config.toml
model = "masked image model"
dataset = "crops of objects in photos (Visual Genome)"
train_examples = 123503
image_size = 48
crop_scale_min = 0.5
horizontal_flip = true
method = "simmim"
mask_ratio = 0.6
loss = "l1"
arch = "swin"
norm = "rmsnorm"
norm_position = "post"
activation = "gelu"
mlp_ratio = 6
head_dim = 32
fused_qkv = false
bias = "none"
qk_norm = false
parallel_block = false
inner_norm = false
drop_path = 0.1
patch_size = [2, 2]
depths = [2, 5, 2]
widths = [96, 192, 384]
init = "lecun_normal"
residual_init = "none"
optimizer = "soap"
beta2 = 0.99
lr = 0.0027
beta1 = 0.9
shampoo_beta = 0.99
eps = 1e-08
precondition_frequency = 16
max_precond_dim = 1536
one_sided = false
adamw_lr_other_params = 0.0026
magnitude_pruning = 0.5
steps = 10800
batch_size = 256
epochs = 22.4
lr_schedule = "cosine"
final_lr_fraction = 0.05
warmup_steps = 540
weight_decay = 0.04
adamw_weight_decay_other_params = 0.01
Rows from block 4 of a small masked image model, named by matrix and row number. Rows with one number belong to one neuron. Each number is 500 + 50 x the weight over its row's rms, rounded and kept within 0 to 999. All counts start at 0. Numbers have three digits each. After the name is the row's rms in percent of the matrix's.
Before each neuron's rows are labels from the 100 images, of 14848, where the neuron reaches its highest value: "patch colour" is the nearest of a few named colours to the mean colour under the peak. Only what is clearly more common there than usual is listed. The data: crops of objects in photos (Visual Genome).
# fc1: MLP up (model.blocks.4.mlp.fc1.weight, 1152x192), inputs 96-191
# fc2: MLP down (model.blocks.4.mlp.fc2.weight, 192x1152, transposed), outputs 96-191

patch colour: white; pink
fc1.114 123:413528500596500628455500500349500507500536572500500500500485500450587500500500492570467426487422485500576500594495500535500600530565517500500500410500490500500500375441500453431500414583500382500500500500500447536500500500500483500597408500466500551500500587557492500462500496500480500479
fc2.114 115:522500429499486500500500500500500550591475500373538500500500500546500500575500500500580453500428660451399500581500500416500500564468477514435500468500500490624552420430494500631525486572500500504593580500520582500443446408500500550500588597590500522473507613500500384399500395392474500491

patch colour: black
fc1.652 079:549500500500505500500500500416500500500500500500381500473480500390500376500478477554500500434579500500614420500500561500500500535433490500372644537524500500421624500448446500500500500471500500486500489531500519463624484595500574500423500500500535500511500418500500500566500445500500528500
fc2.652 068:500500500500500500500462500589451485442500500500684420654554679500500500500500500500500500500500525500404458500465546500523500424500493500586500500500658375500557500581500500500574500624500500500500500453511500500436584500500500500574523500467500500569500500414400400510463628500553520529

patch colour: cyan
fc1.197 064:500500408500500500429500529500622588500500500500500500535442445500500555500500744488492500500504500467500415500500407418500547500500687496500500500500562523467528500500500499643416500500500500440430602369594500500500500433624500500500500500386500500542500500500500500500490500500405626500
fc2.197 063:500369500563500500467500500500500458500500452445500500447609476500500561465500492530500500587500556640490671431500500500515500500636500500385465500500500500483500412500436418500333500500500500500579418500500500500433462500500534500500500500500500500554500500500500500556500391510544511545

patch colour: brown
fc1.164 090:436500500500500574565500553547500500443383500500584437473500500500609517545607500510500451500500500500500500494500500500526500648500500500472500500574500552491532431500500500500500462500500500500430500500538505500493500442495500333377500500500425481390500500555500525500442500500500385500
fc2.164 085:586500500500500500500583518500500500500597500500599500566500459560500500500500541562508389589500462500398563531410465500500500464573500500575427500500500451500500582500463500500500557563500419500500500500500549500500500515500500500500423500500500500500436531506500500457611431604500566561

patch colour: blue
fc1.438 070:500500500456500350500500595583500449500460500500500500436500500500500500500500595389500500500500575500500500578500500484500571468530500489500500500500541393500500500610500500500561500352535500500500500519320500599500539500500390462500524500500500547532549523500500500500500500500500434500
fc2.438 072:500500415500500353500524528500500575500552634428500500492500443539500478500500500516500500500500500500500419500500500500500488500550542457500500500500500500500500656534500539372500500562500500500500561500500500500500647647500460577500500500501500331500500418694500500500500500500486500500

patch colour: cyan; blue
fc1.417 064:500500500500429500500500500500500515500500493567500500500500569500601595500500509500500442500500567616500500581500349446500500563608500389500402334455389464500668500601561500529399500608596500500500500500569500385500440595630500522500500602500500500500500500500500500579500500500500500500
fc2.417 053:500500500511500500444599500484500500500500490572500500356409500472500500500427500448500448500500500500500500500500500500500500500500578508500627609500571500500500353500500500500648500372500500500461500500500500436500500500500509496500500500500500433500500500449500435500544500500458479500

patch colour: green
fc1.354 066:500500602500464578500384542460500500500469415422500468500476415477447500500500634431562500500414500500517605500500378500500497410500500500500560500471500531500500484500444513500500500585500500500500500515500500454500493500500484424500500432571500500500500500495500500500500329500500500500
fc2.354 056:375416449434500461500620500527500500500500443500458500500500500500560500414454500321500500500500500500683545386500395436548500500413659500500500500461475500500500500500500500500482500500500500388538500449500500500500500500432500629500607500375500633500500446548500500538500485451392500500

patch colour: yellow
fc1.528 059:500500500594347516500500595500500500500500500386500500563500500505602450618426500477500466553599500591500500500500500500500500561500608500500552500500471500500521447601400453505500426684437500500500576500500500561500420500446500468500597494600500500500500500500500500626500500506500500500
fc2.528 074:538496500444500500450407495500429500500500548500597500585578531451344472500520500500577500500411554432500577500520404500500500368397500500500484500461500396500443591500500500425592500489500469500518500501500500500455595500500500573610485540348494576386549500606500532500500476472460500500

patch colour: white; pink
fc1.609 113:500553578551500500500500500500567588485500500500579561545500578614543626500500411500500605500500492566500500537431500500414500500500500413545500500422500598500406513434471578468372500578500500500474553574454500551500460500460500645500500500451500549544469603591515500500526500500466464500
fc2.609 103:500425501430500500461471500500500330493427500550495500500500545500504595500553445500500478500425588423461500528521559522458500540456471454536500500527500516500500483500484372500500500553583647500386500613453431524510500500483493500531500572500614598500584500630500599500500500500552385500

patch colour: black
fc1.108 078:500500500546500500501500500435500500500500500500500500388543477500500500500457500450500500560500564500500500528500399500500500578500593500472436596500500500500500429656500500500500499500414457500500513500379446500538507559500500500492500500500500500552500434500500500500500500439500366500
fc2.108 060:500500500500500500500434500500500500500500620500500500500500581500500566468505500500500500405500500480500594500500500500500664500500422500591500500500499434554596500500500500450500576483609500500318500500500626471500500500500500644502500500500500500500500748500470336434500500555500500500

patch colour: cyan; blue
fc1.233 074:500500500500582583644500564516500500584502402500474500500624500495367500564537500500500509655544500500438408500500500500458435465500571500500613500500500500500556500597500500500611572500500587500457500572563500500500500500579500500449445500500500646500500614500500500548500500500637416641
fc2.233 068:500500500500500552500500500500660500500356500500689587404500500452658500475500500500536500450487500479500500500500500606500578500500402500500381500500500421500595500500500406500342473437560500500563500479500500500500500500500500563500467500500574500500500500500500500500500500595426542500

patch colour: yellow
fc1.405 070:500500617337377578462398475533500441500500500500500500566500525500479458505553558422643500521500500500500500500410452500527500500500500576500500500469423500570500500500437500500500500500500500500565623500500427383511477500500488500500500582500425500444500528536500500500500500455553500373
fc2.405 064:436500500500500500500500619500405493500466385500500500426500500609500500500500500375500500428500421583500500500500570476500500497500646500500500500572500511477500401500500500527500500500500500500443435500500506500512500500428500640500500379500619500500500500500422500574447500500440414500

patch colour: yellow
fc1.558 118:450614505351545482431497424500417513446500456568549500500538500440500474500527401448448500500461500500533500500500588463500591420466437509500402500500500431500500500388486549500420444575381500500537516502500469500470612500465402540522500588403524447541458500500626600500500456461500519432
fc2.558 107:502545500597447500519561581427500577393500473528507366500537580500500500500475469433500500456516462549500437527500589500509500529507572417500500561479500500482523452500555500555500500451423552430500513350595457468500612500481500370500500500540461500500500387416429590533434605418500500468

patch colour: pink
fc1.142 116:500500500566500500500413500500395553500545500500543457422537500494411500500500487500527534541500482560500500500500534433433500500411565340545500600418500569364437500500500446553500442455469542500484451500500500500551500500364500500498500536500500500582500500500500500500500516539432392500
fc2.142 101:500500420500405482445500533495500532500500610634640500610491476371542500500500500451460529500500562570500500500497500500500405502488500500532500500387473500500500556500607569567500571463436500549549500428490500494500507478500500568496516586461424500613481501550500500500500497500346552500

patch colour: blue
fc1.219 084:455500500500500500500544503500500429500497500500500500500579500430500482453500544500535500500397554435500551500500409500435500500500500537500500500500500532500500500525673500500500500500430582500426442500590599568586563506500500500500500428500500500415500506500500500589489500500445500522
fc2.219 066:500431500475500500500500500500566585559500500503535500500500444500500500448500470573405500500500500500500407500500500500481500500500500500500600500500500500500500500500412500500500465500500500500500545500412500613500500500500500633548540500500440500514500500500586500500500405500500500514

patch colour: pink
fc1.26 130:500500524500456555500500598500445420525500500582448500589523500475495517500415500563500500537500570488500532504494603617606500456442502449500500413540558410565481504600500557500394498469500500500574500405448500500454503519500435500500500572437544500500488522488453503500413439475500511422
fc2.26 127:500523500500449580492462446485500465500500476500437500425430454516500500500500463516439500500520500494437500550500500413379552500500500531500489500550500558500600558500500499572444532630485500490395588489583626500500465462510421473541570500500500448401560500500614450398500518500500538500

patch colour: brown
fc1.728 073:500413583500500500505500500500500500634500500550500416401500500446416500500500558500561500500550500502500500500500500438500615500500500386491580454500500500500500500500500538500500500500500500589457488500500500397500500467500500589562474562371500500469500644500533500500500570500505420500
fc2.728 066:500614500500500500500489500500500399455453500500500539598343535535546500385500500500500496500524507621637518500500382500500365569500425500500500500500500446572500500500500500500599538500500530543590500340500500500500500445500529336500604440500567500500500500500500500500445500411537489500

patch colour: red
fc1.72 073:500537621500500500538500444499451500500562500500500500500406500581500500456443598500500500611500500650425500322500552500500500500500446500500500572556500500568500500500500599500500500500500615500435500500500394500500500500500500671614500500500457630500500500458500500500524500484479500500
fc2.72 057:500500365500500424500529500500547500500479500500500500644465500375494500500437500408500500500501512416500500500500500377500457575591500500399500500500500500500500500500500500500500500456490500500500500605500500454586425500500684561500500500490500303500646500553500478439500500500462492500

patch colour: pink
fc1.386 089:500512500492500500500516459500599527500448634500552500500462555388500500617500556500502500406500460597500500512461500396495497465500500544500471521425500609500500500500449510417449556500380500500500500572642500608441500481500500543511500409500578500500500500500448500500446500500500500510
fc2.386 101:434500576500500500500500472500426444500500500482465455661498476585500500420581409417431483500538476500500500467544443542421452500557545513500536500587500500503595500500493446590500500558500500338538500500389507500584481500500566457645572500500485500500500553435442466414465500500500545500

patch colour: black
fc1.186 123:604437537500430500500543538539500500423423500500500466500500500488527500500540500569500394414500390550474522622442523500500606500380613433500500433559500500444500461500500590500536542500500446500500500581500507471557500469500500500385451500498587500500500500500500541416500500488455500628
fc2.186 113:500460500397500503544500500539500500501445505654444350594500455500562500530371500557500500447404500397500530500533500432500462500500553600596408585500500456500395468500422500500464500523500398433500505481500420412581431554500500433508500460431500517472399611467500500373459608500485500500

patch colour: cyan
fc1.321 085:524500500500500500500500420589406500500500571374500410430500500612500500555500431500500500500500500500510468500401500500500500500500500500500419500397500500492623492500614500485500500500500581500540500513500500490353552488393435409413500434468619483535443500500377500500470500500373500500
fc2.321 078:500500518500460500500500500500568500500500500500500500500500500500500571500500717577500500579498500500550500615530500572471531500482500500500513500500500559500454515500493620480452467500500481500353500500601575500500500536610500515500565475439451609500595500500627500500500426500500500500

patch colour: black
fc1.597 163:423500517530501587564625500444646537524539500500500526510429546524500467500531379500420520403454493500500500500547500512559430547500509570523451483527449580500594500400500593464500500512465500500602500500500544624500572500444435500590456482432539463454615500539565500544454454597612500527
fc2.597 116:459434500500394500415500531466500500470492436500565462500500500500470533449500516500386549500633398500500500500429558500500593514533500399500468500500409500500545500495613500500500500500500584500500500497500562539500500500500646571500500500385574500500434500500412500585540402558500412514

patch colour: white; pink
fc1.412 080:582500500500500568500500500568500500500500500473500500641500542549477581500530500550519500406526500409500552500500500523500530500449523500500500500500500509418391500500500500536500411500500586500537535500363500634478500648425500638396492385500500524500500500516500500500423526571497667500
fc2.412 116:500576557500515563500500442500500592427500500500518500500500500500341486500500500602500500500380570588500500444399500500500522500500598391512387500500500439500537411397526500451599500500500430517569517500500569514554500549427453448500500500505449500548500500361410534500500500543408415500

patch colour: green
fc1.380 120:452500477500500477430539460500500435500538626500500500441500483549488490500500577519511500428500482500500500509500484458512370500435571489500526418410532500408500500500469533500500500533449575571564500429463464500500500500441577603372500500511560529500480491500442500500404500550500599500
fc2.380 132:524500525461500450509500533403535576665404499390564500452416543442413471435540500523563500500500500500500500478530553517439477444500500399410567500500500602500548500449500550468500545528500500514556566632407451447500391500500500481419434568600500500500343500454491500536500591500480500459

patch colour: yellow
fc1.486 074:615500545492417500429500500500500500448576500500467500500483458571500588591500500500500488500409500500500439500432444500612549542500500545500500496500500380500605610500500500500426496524500500524518515500500500500506603500500500500500407500402485500608454499351500500587500500389500391451
fc2.486 080:329349555566500500500481500548500500550484500500500437632500489436540500500500500483582384500443449506516552500500500500500500500500643500500500500507500538361397500357450500500500513500413414557375529500500500396404500442437543500500559439466500500500500500500444454551449526500476500600

patch colour: blue
fc1.602 071:500582398452500417500500372632500591570382500500493500618500558500500500500500376500500500500509458577580500500500500500500500500500620500425500498500500552500500500500500544500500557488410391500500445552577500500500485576562500500500557500500500592500483505500440500500500500564409500500
fc2.602 088:500500500432500500500500500375500564583581500500468500500472500537500500500505500500552500500489500500500422592481500500500500431500500343455565500544540500500500500460500574528471500532500399500500500500500500522553500500500435678556550500500503500500536500413621500438500653525515500500

patch colour: blue
fc1.230 065:500500313553585375511504500500450577500500500500500500500466500500500500500500431500500500441557500500500412432589641569360351500466531415500500489500500497500449479537500500500500573514500500516500500500500500500500500533593500500500482500500500500502500500500500500500598500500500472710
fc2.230 049:500607500550500489500500500500500500500500500393598500500500500500500444500500500640500500500666471500660537500442500500500500500500500500500500500500438572607526500500500412500500407579506336500500500562500485500572516500500500500500500610500500500500472500440500513403513500500500500453

patch colour: brown
fc1.143 083:500430549500559500500500452500538500559500449491500452500500436425569416500617500423500500585405500639500456500500566500500470500505500500500544500544500416500500500500426500279500500378500500500500500500500500500559500500500500408500500469500500419500620422578500500500461500444500500500
fc2.143 050:500346384585500449500420500500500500500500500500500531500500500602352500500342500500535500379355500500500500500500528600500500500500500444583500500500384500657488500500619579500543500500500426372500500486500500518500484500500500500500500500587500500500500500500500500500500500500563500500

patch colour: pink
fc1.61 055:500500500500500500500500577561500500500500500500443500500500454536500546604331500500500500500500500395500500539500533500574500500551500617500500500500510500500500599482500500500450500500569500500500500500500500500706624500500312500500488500500500500500500500500594500511500500500500500500
fc2.61 051:500513500500500376507500500500541482555500500415594340446500408500500500351445500500500500500500500500500610500556500449500410500500453431500539491500500500500500500487500375500500500500500500600500500500583500500455414500500500500500500452500500500500500471500500500569500500490500500405

patch colour: red
fc1.559 112:478476443558654500500500396500525500500523500500445438500500513498347500500461448435427500500470500505500500606585560555505518546460500500384500510462515578500417506417439500544500500500500547539500500527578416421500547561372500500452500500500575500506341500500553507512500532500500456470
fc2.559 100:441500500501601500417500500474424500582591549500402408520500500500500500500500548350500563500427514497321451570500500411548466500455500500566527482500500437653500500500495587500500575500535485537500572424453500548500500500431500510500547500500472500565629500500500500500593500500500500354

patch colour: grey
fc1.608 070:500500500500615576500523500500500500485500360572625548352500500500500677500500500500500500500500500500500570500459500500500500500585438610474500500500500506500439532334521492584500540365500432500500574561500641500500500500402392392565500566500565500500500500500500500500506474500500435500
fc2.608 079:509401639570500386500500538500517425500501533500510501524500563558500383500500500500500500500602500636500515500500500500466500500500484500548646470488355646500500423500500500500500453438593424505500557500500427544444500492500394648423500500414500500500500500500500500500432500648498500461

patch colour: green
fc1.340 069:536500500417388498543500500500500500500500437409527402500568535500500500403500500456500500500500500500655696402500435500530500439500500500510500500550465500500483500605368500500500442491500340582500500377500500375500500500500451500523514557500500561500500545500500500610500489572542500382
fc2.340 064:500500500500500500500511639500379500600500500632470500500500426500552500500502500457500396500500500490570500500589500500500500500612500500500500500341500500500500500470542500464500500518500500422500500500500444500500356500500500500500500500500500388500500500500500500500500500500440500716

patch colour: pink
fc1.311 104:453638500473513548548500500420500435448592524500500500500500408564478547549500426500507500566372500500500474477550453601415500500508352559534500500485549500417453359500500500444500500444500488500503500500500500500500519500500327396500472530500500483576536500609500499500566483500500477500
fc2.311 077:414500408500500435430499483602500589500472500500528470598407500482500500418435474430487436500563500500500564500500500554481500500500574500684524500500500435589500500489679495500500500599448383500437500500533500500513450572572577500500525534500549500500500514496435500500500500500445388615

patch colour: green
fc1.39 096:500500450500563555435500587460500500600500425728500500500565421500500541500500401483500484500408500482500513500500500500596563500500500588500439500500465422500500500450410500423500507509500512602500466500403572433416500578500500500549500446500500500500538500471500500611500475532500426394
fc2.39 089:500584573500500500500500500597500500500500440500533433406500500457500500500524500500574508500500500500545500510497425500424526534475461556506466500500500439607491500500488500382500562492407518500516411430500479533423473500587566404500500500500415500500500534500500403509527500500405501500

patch colour: red
fc1.693 085:500632500575452426500500436500537506500444500500464538500500343500500525500402500413500500500549500567500500500427596500500496507584500500500568600619500520590500500407466500637585500500538451500500624500348453500500549389488349500450503480500500415430500500540332500360458443500500462500
fc2.693 092:355500500413500500500500570500500500500500500500580559500500592329635500473519530500500565425555427500500525536500455466500500500326500561500378615519578597500500500519500500512384489500568445500500531520539500558500500500588500500629438500500500500500500500500500443500430500665515502358

patch colour: white; pink
fc1.583 111:500518500425500513500500483500442500500500518547473558500426500500525500500559470500444545475506445518500500457500500413388500500532500500401446500476449640500509561500500500439549486549568494500500500500500500500500382467500500557417380629500340500500542500567431500515414500585530490481
fc2.583 117:500580500500365500500546377555563500500500381500502500500500494522500505500351452449436470500442500505631430549569500500600500583500496500450498533520500440567500500486316435525500500427368500500475500500403435500430590574500434452533500500500500500610500500400494572496500589500522441482

patch colour: black
fc1.284 087:381500490404500664547463500500579445500500474540500500500500556500521500500554474373391500500500566578500500586500500459564500500610500500459525620500553500484500500477500500500584500500500566525525500500519500574508500500500500500542499612500500500392500497500468605499467546500500500500
fc2.284 094:500500607500500480500500518500443437659500500500500459307551503476452476500546519513500591438500499399500500500500521579454478500433500477358469500500549500500500595500500500500428560500433396500436423510392503500500500500500536381457449500561658500595500500391500581402469510457500500500

patch colour: cyan
fc1.206 084:500500546500512446449500547500500500500561500478436454500500500589543500607500500366435551564500431500500500500500449547587501500482500543522361500500500500423500514500479500500500516553535500349462500500500500457432500500312500500518500500443459500401582555519500500500500500439500619500
fc2.206 099:506500450423455581419500500502535500500500500474500472481533500500582500470500500572558433445500530428499369424528500500434508567460500560500500500500500500362500500495675540621500500441500415456439500475500500500453600500527527500378500500500555623460590500500500450500500498450500636537

patch colour: grey
fc1.242 103:500488600500585600500500500500535500500570491513500428525468500500500500500500428418520354500566625500385485500500415553546590421369500500500497571411500500517500500632500654664500500500500500500420500556500647498500567500433500371500509500452522617500453430500500500549500500500504500509
fc2.242 118:500500500437500565614500497606514500583500500500500571410542500410430500500500500493438424500584359500673554492500596463500560499505525478500547619500472500428500520572499568431500500500406421500500369637533492500382556555452500474500500367500500500535500500557396500422500500500500512500

patch colour: black
fc1.40 064:500598593494500500500378500386500500500464534500500487600372500500500509500500500500500500500500500500500500465525500500475555500500500533547500500500500500500584403500500500433500500500500562500500500411597500500500500408500500500500423500416591500500500500500500500500500500500500598500
fc2.40 047:500500500500500508500642500500500500465500386500500634341500473500567500500500500571500500500500477500500500500500500446500500500500500500500500500500500500532374500500500500586500420500487368500619556500500500500500500559500500500562587339500532500425500500500500500500500500525500500500

patch colour: pink
fc1.435 092:500553542533500439500500559589503500500437500514500464500500500500565500425412521558457334473455500563500506519404419444500383500595552559500578500499510500500408500437558443500490500500535500500500630558555444346430500431444365440500512577500500500546382500419463500424500500500500609500
fc2.435 101:500461500500403347500500500439343500500500533500500500498433508590435475500529500599500607452447500434500500479500500469593505500421547500422500426444500500500500500500500382500500410543588500500544502500379500500500650447500452557572500500381500500577554500423500500532480582500586499604

patch colour: red
fc1.138 074:500500500377469500500500500633500540500528500500500557500500523500488500590500517547484500500466500500500500571500500618500443661459500500411579500500500500590500503500500500405500433466500421537500500447500500500500500366500514500500477500500500500500500489595500500500500496500500500500
fc2.138 057:500500500500414500500500500500477550500367500500464500544423500500549500500448495500500464500500567500500513500500500590500500500500500500563500347500500500500471505446500500500637415500500441515565500500500616612542500514522500500554500500500660607578453490500500500508500415457414500528

patch colour: brown
fc1.36 127:500500500546365500442534506536426487586500500484500589535500449443577500465500500500441500500330500636424483500500528467500402500538485484500446500524500472386500500459500500554575500441500620500451500425500570412500500523500500500472443522583415531464361478532500552487500527500500500557
fc2.36 132:500500309566428457545569500488500500500500500500500500538447551587516456470500500465570500468500500610390500417522491594453574533500586523464500497457619542500482459484500391467500500473532500500411472472500494500500450500500471557500514714426500500478500434500427469500500422553500500462

patch colour: green
fc1.457 113:510503478557531500500500500500408500500500452500349500435500411582500543500500442407437579464500500500512545500501465544500612500468500500502458500500484500500500510500500457457427500500475588500625543557500565500500546506416500510500509611500500446587500541513462500424533539488500541500
fc2.457 089:371528501475500533511546512621622419500500500421565500500500448406500406500553416504500459500429480388381500500484420597500500500500500500500547500500500481481479500500448416500500605519500500500500500500519500454429321532500500603585500419584539582500500566393500591500425455500500572500

patch colour: white
fc1.640 071:500500500500500319500500500499500500500565620500594500500500500625500469534500594500500479500500588532500500500336500500500364529508602500500394500541500500500581500500575500469475444500500360500500494500500500509500642453500500500500564500500561494500459397500575500571500500500500408500
fc2.640 068:379500500500500605500500500500500500500427500405500462493623497500548500550469500510500364534472328500382500500469385471500500500500443500439500500500438500500500500500495515377500567382500389500384500561500500500447394500500592500635500565421494426500500580588471500500500500500500500500

patch colour: red
fc1.767 074:500500500420500500562375480465500554500500449500500541500500434404537537500405500500500500500495500500500500550565500500500453500500500449621500500505420500500500500393336570500500500500541500564480513500500500500500500500500500500444500500602500500500500500500500385606500500506510500500
fc2.767 070:500500513500545500380538500540500500620500564500500383500500500500500416500500474500500546475628500500500500500500364500500500500410500500452500533530514500498500500530608500500566500490564500500500500389500481424500500500500500646500500334500429532500500500507451481579500500500610500470

patch colour: pink
fc1.542 109:500500500442488592500528500500541500500547395474500500513517397533419590561500406448500578500500500457569500485646468528500500416382554500500500509633500443393556500565426500392580433407500500500437500500500450560548389430463500500597500449500459552511473500458500475491500463541500465500
fc2.542 108:403500469486500419440443460497500500500500500417527500552500559376500564408500500641500383500500500585500500599594500500501500500477500561500571500500500567563530526602500499429589393500500500497516500386600438394500500500500484500500521500465508497500500500500500500490500603500628500500

patch colour: black
fc1.667 069:395414594540500500520500500500500500480500567392500451576407500466500500500455527500500587679474500557500500500500500500500500500500547500500500500500500500500500559500500500500500500481500435500640500500500500500500500500500500500500578533500379500500500646500500500500500539500500500500
fc2.667 071:500316500338500500500500500500500500500500500486500500500500506580500500500500546500506532500596500533500500500500500461500500500500500356500500500500573500500500583464428500513584585500536500581500500500500500480526500500500500421500388472500500500500500412500394500395480504500500505550

patch colour: brown
fc1.147 071:500500591381525562419500500478500524642485500500405598500500500500500500500476500492500500593409568500556408500499500500435426500493500500500515500500684410500500589367500500500500428586500500522579500500500500500422500500500500500500500500590500500539420622500556566500500500500500584500
fc2.147 076:570423500500500500495500500526500593456500590434500380568388450500444500500634500531500553540554500500500601500400500500500500559501500500500459467500500500500546500530474499500500500500500500500431500540500500500500418612500500515500500437500500511576398500648441570500500500500425545580

patch colour: grey
fc1.443 095:523498526418500361500500621589460573564500500546500464500627408500500440645500390510500697500423443500500462585434500500500501500400500559500521500500500500453489554572500500433506500500441390403500500585500500500493468500500500466500500500500500500500463500500442561500500435567500500320
fc2.443 107:501579559500500500418490457648500500467454381436494376425500627538500500561524382423486500500500500378500500500500500459459500500500500500486500500408612552562500429500500579541500473500500572581500500500500504564500437500500651594439564683500500472500500500445540500500500640392500461500

patch colour: white
fc1.187 086:453500529560500479500554483500500500452539500427570506500509500605500500500500500353496592477500440500500500500457500500439500500500500557610500540388578500397500500485500500445500502500500500553500460607500392526500500500500500500412611515500551463489500500500534518510500491497500421500
fc2.187 066:639464500531500500500500453500500500485500417582441500500500500500500439418500370554500568497500543536500500500549524504652500500500500500543500458500495500500500561470578552500500510422500595471500500424500500500541500500500457500505500500612564435500500500500535500500500500500589500500

patch colour: brown
fc1.267 067:315500599500454500397500500500425500500500500500500500500500586500500389500500628500500441500500563559500588588500500528500500500500489500375620494471500452598500547380500500500500536612507500373500529500500350500500355509500500514442500500500595570500637500500500531500500500500458500500
fc2.267 046:568500500500500500500360500500561500500568500500500500500500500500441588498500500500500601500488500500500500500500500500482431444500589500613500430500500516500416500500457500566500500353500500662500500500406648500591601500365500500500529576500500500549500500500500500500500533500500500500

patch colour: grey
fc1.335 077:546500500502506648500362500500344500500500500500563500500500500367500500500500500500500500500500500500538500586500504500500500500500526500500500449500500500555500500500500500500500476500591500500534295519584500500584500602476614393500500521597455500500491500500525500513500500500437500461
fc2.335 057:500500444502500356500572500500488500500470500500500522500500500500495500597500500500500500552518561584541560500500439500583500573579500478500500500500646500500500500500459430500500554506395500500500665500456505599438500500500500447500500500446446579476500401500500500500500545500500500500

patch colour: blue; cyan
fc1.137 074:500476513500500324500500509503500593500500500354543500500379624500553461451500563500500500500431451500500500500500420500500500500594585500509500620500500533500623432578500416500500395500484500452500500500500500549500410500500500500416521500500500500500500500385655500500575500623500500500
fc2.137 060:500500500500500500404500500439419500500500500573500500500577500500500500500500500500500425500500500500500500458500580500500500494446500489422544258500500500500500500488500625500465500535500407500466500500658626500500500500500500500477500500468500500423500500500500430461389500460570503500

patch colour: red
fc1.165 101:608500500608590500429379426545517500500500330542479565500581534401500500500500524470500428500421500535460500500500544500500578500500395443500500561526359469449440514521536557500500500500614500500508500500462541541467601500500500500480500500571484500523500592500500404623500562551500500500
fc2.165 110:523460500589589500442500500476500434500500613500500500500500500638451459500609412500500500504397530429500500573500500500490500555475500574500500500500393500500424483574500516500520657568568517500488500456335577493500500500500531500500500544602500498402500500625500500424588500460516519551

patch colour: pink
fc1.727 073:500398474552500555500500500500500378500428500500612500555500500497500500583574500428484669500500501500500474500494500375500530500500500452500500500477421500500621500500412500500569541491542500500500500569511500500415525500530493319500500500495522500500500500500604500500500500500500372660
fc2.727 088:500500559500425448384500430500500462500554500500406417500473397500518484500362500500500395500500471500500504337410500500358572500429512481500500516515500500532513556500500467500500500532500500500528500500500500500500434500477504500579500500467447489500500500565553500421500430500452464500